config.toml
model = "contrastive audio-text model"
dataset = "short read English sentences (LibriTTS-R)"
train_examples = 26041
time_shift_ms = 100
n_mels = 80
hop_length = 160
input = "mfcc"
spec_augment = true
win_length = 400
tokenizer = "word"
vocab_size = 5132
loss = "softmax"
embed_dim = 256
encoder_arch = "transformer"
encoder_norm = "layernorm"
encoder_norm_position = "pre"
encoder_activation = "gelu"
encoder_mlp_ratio = 3
encoder_head_dim = 64
encoder_fused_qkv = true
encoder_bias = "all"
encoder_qk_norm = false
encoder_parallel_block = false
encoder_inner_norm = false
encoder_subsampling = 4
encoder_layers = 8
encoder_width = 256
encoder_positions = "sincos"
encoder_pooling = "mean"
text_encoder_causal = true
text_encoder_width = 320
text_encoder_layers = 10
text_encoder_norm = "layernorm"
text_encoder_norm_position = "pre"
text_encoder_activation = "gelu"
text_encoder_mlp_ratio = 2
text_encoder_head_dim = 64
text_encoder_fused_qkv = true
text_encoder_bias = "all"
text_encoder_qk_norm = false
text_encoder_parallel_block = false
text_encoder_inner_norm = false
text_encoder_positions = "rope"
init = "torch_default"
residual_init = "zero_last"
optimizer = "soap"
beta2 = 0.99
lr = 0.0012
beta1 = 0.95
shampoo_beta = 0.99
eps = 1e-08
precondition_frequency = 10
max_precond_dim = 1536
one_sided = false
adamw_lr_other_params = 0.0016
grad_clip = 1.0
gradient_centralization = true
steps = 4500
batch_size = 128
epochs = 22.1
lr_schedule = "linear"
final_lr_fraction = 0
warmup_steps = 900
weight_decay = 0.4
adamw_weight_decay_other_params = 0.05
Rows from block 5 of the audio encoder of a small contrastive audio-text model, named by matrix and row number. Rows with one number belong to one neuron. Each number is 500 + 25 x the weight over its row's rms, rounded and kept within 0 to 999. All counts start at 0. Numbers have three digits each.
Before each neuron's rows are labels from the 100 clips, of 14976, where the neuron reaches its highest value: "loudest band" is the band of the loudest frequency at the time of the peak. Only what is clearly more common there than usual is listed. The data: short read English sentences (LibriTTS-R).
# fc1: MLP up (encoder.blocks.5.mlp.fc1.weight, 768x256), inputs 172-255
# fc2: MLP down (encoder.blocks.5.mlp.fc2.weight, 256x768, transposed), outputs 172-255

loudest band: 250 to 500 Hz; 500 to 1000 Hz
fc1.469:529476472507508497468532482505466530496504474477481471532527537502489544500480538518484511511548462494509458486558477456527485440520508482470500477531506469492458525505530475512473472477478523493479502484504534512516496478528494517493491475432459505501
fc2.469:522505500496450515505460509511532448471486496522486509463473514506508487527505479509515470475430527521466527498524528562486506518528504514517490501479518519477490512482519517488491474562497473520501474468528469519503546505476501461505515481552517490471

loudest band: 1000 to 2000 Hz; 500 to 1000 Hz
fc1.511:500540512505490464483480531487483517462497492469467516498461447493478434520532499483452527504486499496526504471488526547540493497477502511480522478492520501503521522525532465483472503514461517482520495506489503514481488488512498520545548502539519501528
fc2.511:515453503511513552462539476500489456535504512536521482528466513538482559448484496510514502528534486480511503540529467514449457495547511452486481517490501517463443497489503505491464519505542481519478511456501512506518507513497526446494474518478495532497

loudest band: 1000 to 2000 Hz
fc1.767:500486471514489507503492509481507467479474506543530494500473500480503492492518513489480546499484528502525502532493562512547470495489531516500542575512487521537484466474516527558472481508473501459500480465512504474508478504472493479508499478493435501537
fc2.767:466491532521450496486479495489518504483500487513469513468497490540470488451493490485503432489482507502514480463503475488481486510536508500513512494487470502499509499526438500470507525530443489510520489511538487512497465500525515494471489552543532478477

loudest band: 250 to 500 Hz
fc1.534:500524516465507475540466492476503500491514539496511512471475503507509473517472501545525480471508551492462535475524526539483530515482566493515554495496485499518459496507504525541501489508485488514529435512493505505446515524502502479476497534491471484562
fc2.534:522521504493476507476470518492452456509497488504474516510488484480489510496526498488524501513502472490436484537462541458481477529470455509478510502529491480477510493503443505532503515527485535438460509492499515501439475514511540512501507526512516476482

loudest band: 1000 to 2000 Hz
fc1.481:499503486499473491477458512543524528485466523500519496467474514484528480518495503543496513521478452480515490499530463507482526522494509476489495540522493530449477507507514541516491476531517453493487500470487510518510495432522523467484491492522470546505
fc2.481:483486532470490525493542493489503523518519475538524488542491483496502535514511553501530497489541533496471477464462521503495488516517476500488477453497521492517526504511503486505506475490493518493539483483493512479494522527511477533504526540486509492465

loudest band: 1000 to 2000 Hz
fc1.593:567507520500518491466503504538468489502529473508483457495446486532486481553551493519489551467473450473492515491522514519494491490507451509464488471534478527482514505497482525558537479458508490507479497463494537487531516501528504514494519490495462473508
fc2.593:445517497469537503478529508475487538494514517474473464505496510506485491475490507502469484545545514496499496509488485497507498521494491506509508469457516504477435479545527495478519493496518495541561511466511500479455513461492540499561479470449531488476

loudest band: 4000 to 8000 Hz
fc1.524:527485544520511492484472478509454489503504538523476534495495487513504490535503464505522561497491512490504483468525479481516491529501512497464459522481472510549460495510496480528506512518517542461487473533496496517478495439531535522502540500503459493523
fc2.524:497489469485477541494511502519508552543485478476522524507481497474497521485500503474489472516462482492520496537460501474462545473482500475504517480503487487457444510498499507469505503521464508488521527469540501481510499538523498469491471518510500525479

loudest band: 2000 to 4000 Hz
fc1.470:476487482522516547521480509505520513481534514485505466494491491483471483528523500486490455481489515466503496479548493480492537486483535505491482456465473471506548488475496499479514493484548494493452536466498497483493498506513531478491504458471534490474
fc2.470:459542519535500456508477520469498470486460504489495513535513495503526484473487480505493476524506504507536501480481550517491478531472457502514488536523492482551490492520520538532502523534525495519543504545503501501505479505508382524517459497505512532505

loudest band: 500 to 1000 Hz
fc1.322:529467529480519531513489484533546518561475488496553551494481485539508468554493509534531485509520466489507516497466467493482533476503484516463490533515483489447521462517513491525493452511492492479513504487503487531499478501519520535569480497506509505479
fc2.322:507501495518471569509513538476489489470503494506467506529525514500475485436487506475504513549489499527508502485521505522534488498439513459498479505508510522570511525491491525446504523482524550499473495493503494424510495484497478463477484492484487482494

loudest band: 2000 to 4000 Hz
fc1.602:474571533487516507523467484469513507534492488489491470500468461487531521508516487472502502479484503464431529519512541482481496519505505514500475478498522489514521508475533551486504556497471526485442476507480507457490454487463521493484475492495501498489
fc2.602:477456467530480538503500519509496473502514499496508485462525492451508483512514515532493476484521514474462488502513482495507532510516493492546519496482520500459528530523516470566511506529504509513510500476498509494500500509489491457515529510536512500516

loudest band: 500 to 1000 Hz
fc1.708:487562502499524521534503531468524524513481527498501497513459513482507483513482535511499470537493486484538524516519452544521477524465516500482509522529514469447438483516489450499485479496496509497512519473493461546464529494496502500495511487468454481494
fc2.708:518438479475492516498488473517496526518519501520509550493514483480452484478511515534493527497507509493496467495496522500483482506514451509486505458451484520524545495482505561497485492460456483545531517480506507455507479486532503529495493532498539544515

loudest band: 1000 to 2000 Hz
fc1.182:509484496470519458466491478495513487515539484495526523505493470503512479518503475494522525527506523519463458513487474550505450474486486485488503538481522535477496509524467501499490533459491502493516474500448540466497503506533497440496518545525515488535
fc2.182:508493532518471516505502512520507470479473502533481495488481507504477510515482497506492504485506443492509513477519539503513553507516512478532488492520492508500517500491508479495529459523487526474517547483518457500538518463475502531542499467497520504465

loudest band: 250 to 500 Hz
fc1.611:486466533467476465471463499493452493499493470535510505534506540475454534467460490445505501496434486496484496536486529518498467484491478526470441495530531472490512489530478523554518520476491492461498465482496511515499494537446531530518448469490480512469
fc2.611:482483484500481529487512485483537492490504489489470506443494462517523460502510497507505519484538481498498512473479456457540467519474471481519572501510477512493511485507502497459467537524512505496522501463518502468548495465517490475505531529466505504474

loudest band: 250 to 500 Hz
fc1.355:545469477483542542525487483499492523497506499509508474513460508530539479506524499461481469534530484522520464461519536485464481525507506499563490483504477488504462458496513498491491526513450468493485516463457469493497451509504518508527446468508502475459
fc2.355:528520543524428429499509515499513502516468474512498493486520482485452506505492491538476515499511474472491503553489460499521532466499524462431525519507521489509504501519521518495492481466506504503522485554527451468481526512498503499481493467480490498511

loudest band: 500 to 1000 Hz; 250 to 500 Hz
fc1.765:536458507473488518474523513487509498500492499537478463444481523519516467495484511501503502521556507461507517504522512448464513500488542467518532497472498477479475549542479480542535506505503517555525460500497529508471532486534496524478518519520453472490
fc2.765:463515511482533522498458477504522480488479509487479480545491442474481496499467450499498499505466485499490469494527500530503500538473496490468478503519513481528499491478475517496437496475451478480496475485496486529535472478451496479544539473521509482533

loudest band: 500 to 1000 Hz
fc1.745:465482488517507508517448526537523507512486516449500473517510556515524486536518470487550478510525484497480482447513457523475521519511510501470489532511485503484483484461539532516489506500469501546507495538526536535484520560515530512493491516478459485521
fc2.745:513540484514516464502482506502493494499545447504487513525451475498480518489527492510444506508479484540501499501529531519484468492458499504511493478493479482484515489498514476501485519530488484479501533472435489510526486490484510515536515493467509488506

loudest band: 500 to 1000 Hz; 1000 to 2000 Hz
fc1.594:492524428503488498476509544512557526507486501508505535509535525498504500556541518451494460506492488530517463518491502491500487478507481438473492547525479521463503495503501471496476472526497456471508483486496515529545496477525545484486521509495511536496
fc2.594:514451522481477490538486467493432514497502503520486515524487512486491547479459492556543538501511514484488515442537504522477492525513455465503493474506533466552528507515501522481493499510523566512495541489516475486547526501526490485532466481502498493502

loudest band: 4000 to 8000 Hz
fc1.658:449466506497485519475510533475535502531460499511459515536515492506454499496460509470493520520449491533530491452465489529499468520464451526528521523472503483489490473479520515512454489452460513464539516478491512491475524501458505492457526536525522488507
fc2.658:524504495518516508534522549521451499459528498472551456496472480474475464496495506514528474526509471478486495524513508517527533509513537524514515444550515515484517483504453477491465497528526496492519484483510519524488531506477530458508495503478483498451

loudest band: 250 to 500 Hz
fc1.173:502490521513493505475478503469463495519476538526473520440482470478517544485467470484480486512484467517480503480541501537441503518509520509499513494449446507493502492497506518478508513504533530491480476493469458536517530492506473499483492544508454505464
fc2.173:558518483425470521512544522504526510478513438485493477545496527514502466499511521519527468488499536503481486503425496432507478452471486462561470480533507483502475520508511493489505505516485462496479485525521558453518501496475515517502492431490528473558

loudest band: 4000 to 8000 Hz
fc1.477:530516539494481535482495479470506508525505509498469468488460440517472505514500466510497517455523527437512489525519531499523467489495509507520499521522493450461505506511531527499473472514469522480486479489511502418524530520495516510499495493471543498479
fc2.477:470494471481541492500549509490485514461544517536517547517535533467513544478508495499507501538469483496490518494490496487445483544502512500496517511501531523525480498492454491518487560496523500498485522499477477522494447504478449529479504467498470494468

loudest band: 1000 to 2000 Hz; 500 to 1000 Hz
fc1.315:493490498556478496497513503523553524510519510501497507512491545517522512545526521464466513487498528500513511511447489462503475558497502513488524536512474544475532493478479483504441469518479497523494500462481523502517507483472553525479456443452496503479
fc2.315:501506515474542505546475512455493450500480480525465494492524499487518477509496481497589480523505485518516516469492491528551533479474523528504488533468537443502495500520486503523525499490472505508473480507519523490503531504450486496507447530539489507519

loudest band: 500 to 1000 Hz; 250 to 500 Hz
fc1.731:505494468506499505532498481532470505504499452509529498507512511454480485534547489524496468462530541475523501513467461482524526479431466495505501525508531468473483494497456495463488495475503543494528467531464502536498446502475524543521460505518489548523
fc2.731:481461521487453550495470511480475527508525555488494468523472477549552532487493519485476469484509484485498448507536533484511489497568487509482508513539519462500513489502482478525510517522496490510493511474490462473517555538508480503496506473458508454452

loudest band: 1000 to 2000 Hz; 500 to 1000 Hz
fc1.160:502464498536486484513498467490527485488545499499513513503513489499494495511491499442513480497525445487479503509512514511546474518489495468475520512460481517491494461477463467470457512539490506464485529512498508478475482505504513527511448499440503512547
fc2.160:502491501499514519496436548540494450515525506536468474489477522502475517520509506462470517456468522554558496497462487503479487488534465486511513543488510462483536499481509454534501495462480519567499513489488473527481501500528506515476477527563489484479

loudest band: 250 to 500 Hz
fc1.206:503502504500510477530502519507457474541548470490518480446464482471529535477484509558499467512530497499509556499517502534484523548452498478546445505507507489484496523504475457540439513499466524513486467519516480514473531490483515502498504471466519500531
fc2.206:506470538500479501521441496480519509504488436487521499521519494480490547573539497533519522458490557557521499494432506452545487505514496506483548479493513538506508511496494551468473480470469523513467504497478511528488512488525509525472515494502489510498

loudest band: 500 to 1000 Hz; 250 to 500 Hz
fc1.478:533476452474508547502509527499498484467506522509537461498521539482488477508515500498457467474490486514513460538485526514504491507495487524527475507495506496467449518468502492518488460514482509508496533501483462503462481492486497503492509522468466504522
fc2.478:457523523510480498502501492517495509554487468521471527500486481499505497506487470541541538493533468488477507476527469511485488492527477444504500491463474497481515489545505499479485511513533494490548482520501492458554498503506543527522493443509563532494

loudest band: 500 to 1000 Hz
fc1.378:497520505491478525478516550520513503511497492516481514510476517508458544487472481486462472480524477475479470509524485476521464460522478525473502554493530494515499520520485459523449544503490532502493499502482507484469527480485496469516499472500486498487
fc2.378:489502473526509505511466473465504510519483489497514487488517457455517497506539527554489557467481495516540491465529497503515532534458500498534489510519516539501491476511542529484546467490451488503483482490516481507543509520507472518469548502481487526546

loudest band: 1000 to 2000 Hz
fc1.150:540513507492484478455476471505499534522477564478496479486463519518495492515495466486480526527499455488515515510551481494486504491504518514469513524537489509509511512513545464543477505550526510495512487517492493513474533462570495519496489527492517522489
fc2.150:485495509484523504523508545511508481492514449531507498494485423481502544510470529518506509477512507475477477494464542513457505518502485504531470492511515501473509524468494474492464474517488514497462468465519503486522523527471497504517535494526487481500

loudest band: 500 to 1000 Hz; 250 to 500 Hz
fc1.586:469507532520506501509485516457529486469508523510462485514525505462504466481513506488494450537487501481492479470508517481528500499529472498505496526463557485470497477524460465512531446530491473493504494500468457447530466492491469511416503489521489502475
fc2.586:562502473510457510515504498528468526522489478506484531478471515494496523496517478510512540475489530518478535516478473480461496503540537501532544513519493536489532501478525521509497529501513518480454524460511518503459499531484531478576506508531524516522

loudest band: 250 to 500 Hz
fc1.509:471446497478500531532501525473473536527520469477459486509490534502514501481460462523507512509477502528486523510537473508509534547500538491526506524555515504527491474517511496490503497518455521484502548500465506473466517487490507516503523504471487471488
fc2.509:481546520502529517454506477524510494526485541503507509501522481469476477533535556537507499483513530487473468492479525494487496462542500508484469474445511543491521498490503506501508500506494475529523469500502526507529496512503517463501470544485543531472

loudest band: 500 to 1000 Hz
fc1.300:530465492532517520487546518512494482500546527506475506487488469529506441506489515543490488476483502487505498507488496476494474535466490512501476499491506484553491517478508487487470473496494516496496472449485546478502518544526467496532532508503506537553
fc2.300:452554514495525486523504521489511538486485457527495481505489461475504563526508462441501495527535487515491503536518520479468474490504504522478492503498502530497507503490467549473446511520473464521499537566507472480494481508524528487501459507506475496517

loudest band: 1000 to 2000 Hz
fc1.689:511507520534488516473460489494463541528547523499473510496474510558490512481486496473499480521478506464464482530522515488527483497503496528476496483489471517517539466509508521505521477494516516452493517473483481437499478466513531472489531527525474485475
fc2.689:488500515462489528482519483488543494482497471502480536538511512451510493523553501531495515500522527527524471491521461477537497493520500497516513470495530501480443512506504492472496516510546476513522464489495517567539512533493526515515513518481516516507

loudest band: 500 to 1000 Hz
fc1.764:529490523494522516504494474498523449531489498491514494465510523502523518548481506544525504498504464492519494488524517507485511483481580476466526560530514474492498503518522471521537485511524509494464462489507517560453536484485497517519530518480497465501
fc2.764:494482505452468549524534529523467533476491506529493478515489493517504460465520521501458515534522507469527467463476505487471522532493492488519500512531495510480529491513474516500442535485432483523507507496513462484523511492511499495509483484516497509464

loudest band: 250 to 500 Hz
fc1.382:518493488496511518503465494510528536528502466518478463495485524478494440538529478483496484467492527498450539543566476501457530477525481490474536529488553492495459489462496461476545524527484489485437503518482481515468516501506492530530470528447537520460
fc2.382:517477504494481488490511506514500512439511479458510501518437492477507540479463504488511519502513517518479476452444507497524516472473485504500487500516492487484500480491519510519435472492508502537516528477493519519495464496447532482465508464512468456505

loudest band: 1000 to 2000 Hz
fc1.199:514489492499545561510485485505506509516485526496441514543486478503492467470509462488465532463481503507475500460530476468568460471474510492460480502517484467490474535525481487478514500503487465479500494465507473507487482462477444471489491487505508497477
fc2.199:434526508530477467480455483505513488464506517461584497458464471465529498536487510511496475535475509493500488518478512553462516518472489503550516510493514519526476480462487543514499483498499531498493494507511523507505509515538521521525489518506491511555

loudest band: 1000 to 2000 Hz; 500 to 1000 Hz
fc1.288:512490530482546504474472503501513551515520511486476499503475504510493480494483501526462558480482496476490497520509530506495548534473555475479501551512493547536508503503488512533440520513485499478483517489490490521534507482510526483478482500525500533470
fc2.288:515517479489478531474526506524523480486493512524536522489468522543483470529481482506543469501549508533517490497497487518504500581529501501525529496473477487483511474499490473497567496499522527478543510481502532515501479467525484496514487553504494462460

loudest band: 250 to 500 Hz
fc1.435:488497528505494507538556511456452477506485531500538516465530465499491461496501493527530481526485463484482496544475498474528540547497486522535522461536496502508511501537491474509484506504540507547481473479488491508469555479485523488484498501554495467539
fc2.435:507480483529530485504470501532528493481484475489476500479501519492517484479493483469475486516493505499534474489484476478505502467475557529475511499456501472478448503485469539484536486466455507484509520490515507480534452480482470469517517539506480509492

loudest band: 250 to 500 Hz
fc1.284:519459550525514520518506449499487505496527553482520475496462482509486520520488526504520531506501436481517517506492517512509480524539507470456516496480488485520452509493493518482525511518506536485537510478487502516465521467448489508513476505534490475483
fc2.284:528570491477488487508515538496537498491522441489429509511561475478531497494538470546520523451505524505496506511532481524520487535479486482509521478546516450453548485471519505498502496470486475498477497516530539514494504514549492529491502543499505511511

loudest band: 250 to 500 Hz
fc1.733:531543481482514477494507522486520480545461508492477508477495511527535509524496496536500478510487433491494502479517480517486496510501493536496478476541474494529510469498523501489475537499473486524491478450479515526484537457458489514518529534514485475496
fc2.733:495509539503520520493525495507483490504495533509559505547524486494503523512489542515501511490497509468523487524493516518539520465501541492486505503492500466500479506492489503522522483497467486495519518516510521487501487526510509467491529499505518547513

loudest band: 4000 to 8000 Hz; 2000 to 4000 Hz
fc1.261:493536511564490528503487523511529470479531484550494509499483466492509511510457490477512520489494511536494481459524531480479500510558451478479467473505498464504491490523513492500480524510482515472487506475547491465466509481465555509535516458522517498466
fc2.261:521514492505487494511482516487494490556479480550487511430479495474522511517473472479531436480472503516487513488425527482511523456512512475494491506472505492481452493504480469513491493486491521443512521535492501512469489430524508515480487503511491450514

loudest band: 2000 to 4000 Hz
fc1.695:530535493557497491483507489493497512504473501535551458479492489527463511509541518511501503465496500535516508528500483482502519506475459516448478503549486484480517510496515450492517502477468510442469474524462505542474504524501530493453504515469488502468
fc2.695:494503482429493482542499489510481524497522528474426521529496489488513525472462497467488450491528458482492474462478535545496506480507530526525479500481497525501449468519505503514521498518507469546551534473518522478519527502517456497534476488505498488524

loudest band: 2000 to 4000 Hz
fc1.467:474463529453492518482496498502516504516551474477523507504510474488488474496493485457503451479519519508455486483516519495525501502469530502460515515507491501487491548515494506452487463472510488548467494473497533522475502579493531503505515495464530429501
fc2.467:507555529504503520480492532475502492513466561480499491500503492523497440487526512524480519523495441471546539519476501495467526532517461486541491499505520519502497481480484495502506515558505486482537495494455476511513481437515489491508469495549505533482

loudest band: 2000 to 4000 Hz
fc1.48:502494500524531497447510494500526472480472505521448509504485432530495473512515497461479478474499527522479480495520521459493477497540524468490527503512512470461488534552513498497491481510532462492506476462505513443504494518526531519520559519513490426497
fc2.48:487511468498502512521497463492499536494498496464522461495525562505527518510482496518509506525508452479497455527488509492522552466488489533515478502453517518537518450458475513530480501508496509476442492538517470525490468484488477482516446469526541533539

loudest band: 4000 to 8000 Hz
fc1.415:525489473508520538507482522503490505465542495494480538531454529521500454533456510531491466481478478461481487435501478531467520487483427490503479472486492506468485507497499480521465470515493528502478496477503460485467552499479521535498507492520543453525
fc2.415:450467524470462529477489515524494506538506514517509468464524492523511538453525526547525541504521483475509491542501514483502483530532587467492522481496471463499464552502497522526466529510508490493545515517460534497523468520509511482499469526478462510482

loudest band: 250 to 500 Hz
fc1.572:500506515458511566492533504546529484494485494527532534516499520486518528491474503526521511506496525516458532504469494519539491499471529496485440496505469470492544503538522510533488541543512507485515480517470485505476507495511466497489456512465511505521
fc2.572:525509492532505433490463471491496560496536525489487500485478475537513478500486502490498457485482474481558486521521473488486499458530514508522566503521504527493501506468504472468479487492456497530490484508487533473509486520492508509513511494506471510486

loudest band: 1000 to 2000 Hz
fc1.119:519486474510510473488493506505501469468527476489489520456494531476506496472506477463472480435477453519499491508514513495505513523484546537500502494541491517488512484525524501520484442516477530501527481500475495508479517507475546533506509465480476499514
fc2.119:507521507466516488489491467463500537519515499524491469495455503522515467537525536477529499497497557514502513471495498445531506467546524502459494545453500477521463511464499490485532541471459439512506497477481471503475494509502465481492485487488485464494

loudest band: 250 to 500 Hz
fc1.344:570489496506519538519502473531515502494506503517480482464484563491515468492478484508497483506485490504504472496503496462493495518447500515474532492495502493473497514518461494499512507472498513536500530453484484502530495504483537509494519507444512523483
fc2.344:482516492469440541486509557484504473475481470522489501546503485518508494490522531504516507521526523475524510477538498511469496499495529528475454517519515491489510460504518515529458496524519492527514516491495528492479495466528506490513478499538522510478

loudest band: 500 to 1000 Hz
fc1.660:497502493496480534495483518499514479543510538531514530473503509488515504521509472508489515492525525511503502546463480505474469506486475480493495539522516522481489492512543516516497523552523537494481469476526496488466523512478495482520507540495525463499
fc2.660:539481508494499541532512510544472488485485477491471503504491463508512458464516500495484509528480482504544510434496503512503481509496545496495496535500488482502503539490452474502494502521469497529527484551479525510487495489514494515529475492503492533541

loudest band: 500 to 1000 Hz
fc1.114:509523459544460505510522501547484452521510559479506469493514515506500472483502498473488510494493491484516502490516469510498536512496528483470461504470537510461474504505500465491452490503466490452442530471541515537486462498501509518472476533504522493478
fc2.114:520537530490549536469493513527476479503481448538469500514477477490504521511518545494557492503542513491509510473487563497508464474539462508492506488485478507486537508498541526481497526493550538518526492490472471488488518441506474511490518536474534521465

loudest band: 4000 to 8000 Hz
fc1.0:516481492477510538531465482477472505453517503518520505490545487439504488473507529482521488468512509536508508477519494490445557558523506530498498543525440497523461477512492480516476499519469483472495493481502524515503495527538502515500469433468478473485
fc2.0:510511496514505459533553505542504432547491491495483466512468500515522481517495464503460503532479486464538505529516529523517483507501512483505514496455577474521533505542484497517493474531516479511505515518499495441468496485479454519485482505516551525504

loudest band: 4000 to 8000 Hz
fc1.412:505485521533532536486570490485532554506511490519484477507499490497508476493484478547520495480521498463484519500538537476496495494487507492491487519509513509451501488482509523518482526491517503463521507481489507459473482497500523487516472528512519485429
fc2.412:519512451468485501489454484516500468497537477465501504532473516480486517513541493440486489509466507493499500508516476473482493500496477515433535484487510502529479548482493531496500484481455518495470495496498532529495531501494457531503520523491473505546

loudest band: 500 to 1000 Hz
fc1.514:517516489526515529470519554516520539502506531489491515488489463532462497547498450489478496528503529517451515506488546522473476505505510489460472529518532467459484496460479485535512453522489497490491533494475477485463544491498449494498510443522469466486
fc2.514:499508493486528459507441480464438526456525497484532470505473513464531523446480519507505474458483467494538510496527459476508496493508470506543500478490482548510528493532515484484486558501516494479509492473522543484503473517459534514497531527486471543515

loudest band: 250 to 500 Hz
fc1.598:531498483486533520498521545506546492487506476506517498478526519515515475515486491516477502511478503492471508478507468475528503551512491498439491503484493473542515550469498521488438520468496475490492473479473476514525515493473515512507499471532443500516
fc2.598:490512523472466518491470459507453534517504526476523519489486482479468478479507518461505493481498485480534466541500515507518512493475538477519518481495499540493515506526485474473522490474492502511529516518513517529496498487499516475478537559501512507509

loudest band: 2000 to 4000 Hz
fc1.9:529541495510536468498532433496468481519500493509474525532517470464487502533493496499460500519494497555477519418462502520465514490485515524501473480496499520476525499515521471487469492514512474477470484485511523509531470511515499477495502486447500516493
fc2.9:465465481477483564487509538491538516495465496519512445454507496524447555481507463502506483476506475470480497538513489479517516497520461507545516468495504495484488503483487470509558524509536514491546496482488451521483497520514507507505462524500539490500

loudest band: 4000 to 8000 Hz
fc1.58:494505492522537508495516518470507478513510485488570501523481514452495526474504474499454491476464512516501465484518495502493439484517479440487481476470498501468496491483444516522493472515446527532488520465506492535489472496496471493511492499519518559543
fc2.58:532506455435479504523476476566516504467477508523479501493490532512540518515489547451527525525531499492483521496479489477490542512475504528489438493483477485498489531498528478454500500496534500483471466554505466488475470521521498480491535506478508464497

loudest band: 4000 to 8000 Hz
fc1.670:539530481488513491526503519486492521530478468542473473515529506504513507522471523485524480487492494506515489512497486516514474437522515490469463527524528484486431502472539508518504520513489530525517506523488501446488432494531528467507483526529504458463
fc2.670:483495461521531468457513547483451493439498503475529516501506492496484506500467516529502512501481496556482505518478510479511528529509505521463500535508491503504558515545488511486460473501520505540488483460491503536470482522518514477504527507508504529538

loudest band: 4000 to 8000 Hz
fc1.265:509476537540549505514483470505577515505516531500477494479508480484456470502530493470493486526452499512471505481500518512527450462506486485533508515521460505517499508470501470503480507495501460467488471498532524527468527536511519471485503498481495522489
fc2.265:478488483459434474464530496520494487516541509490511534520495530487488532478469520543493460485544506493551543530518489467525497574493494506459468493478522512487487490478538511467504517547474499503553477512495474500483511497489481509493488541522506473506

loudest band: 1000 to 2000 Hz; 500 to 1000 Hz
fc1.342:541492481568450485481507520483511513499455484527523489493485527510535450493564496497495512499502481498491522456460488521459467467507512480482524548521463514485549468510486446534484498457410497524476463511502471469524488474455541494497494534502495532482
fc2.342:472523540496470544480488507487563467515504538495465465475510525509517461505482464520570518538480540501518532504517519498535520477485540455504501533507494519472496508504467525510495504538500485534476481441514533471520537503493553523507489517549524522495

loudest band: 4000 to 8000 Hz
fc1.686:476463456511542499478500465534499491524527581533510493530500497490500485492499511462496467531453466504493510531465467503464502462513469498572491524474483518508518489514515443476482484510505506529506554466483488468536515478423517507476505519530516513505
fc2.686:546513538479456496516462549465509498525494491495540523464505499491525526487495488479517506482522534518518481455521512511530476532485542516479494501517497447492445512484485534539508476457465524465517462526509487504475506501536496482514488475495518485479

loudest band: 500 to 1000 Hz
fc1.744:488469503502471458444521490545503512474475496485474464462499524496506498537473490505535505494515474487545467503471478491466530499526514495517444490492500493534496528496464503530491482486464516518492482440475474505468531486529499501501505526520505491536
fc2.744:526515544499522495508539488482506498507510538496498503478518447499494500477494486498462499521512503471499527507487500523492500502484454460490519509483473489499465531502473510508501515509500487465544558508483532517534508535475513464496492487496491520518

loudest band: 4000 to 8000 Hz
fc1.498:521507515453506532487558545497479562508500511511488492522513476530535463528486522490476429488469501529489475521517520484527506497476464494472498495560504488519487518499518487510511529487499501487523476512494508467519494506527472532539493504493494500549
fc2.498:482511504505464496471500492489511485480524487513507499479510503479529513491499469520507546480536499497517516506507497521470534493515529460494519516507527506462521518504498537525513505528483501533490500515529484527503507526483562490450541459506551525434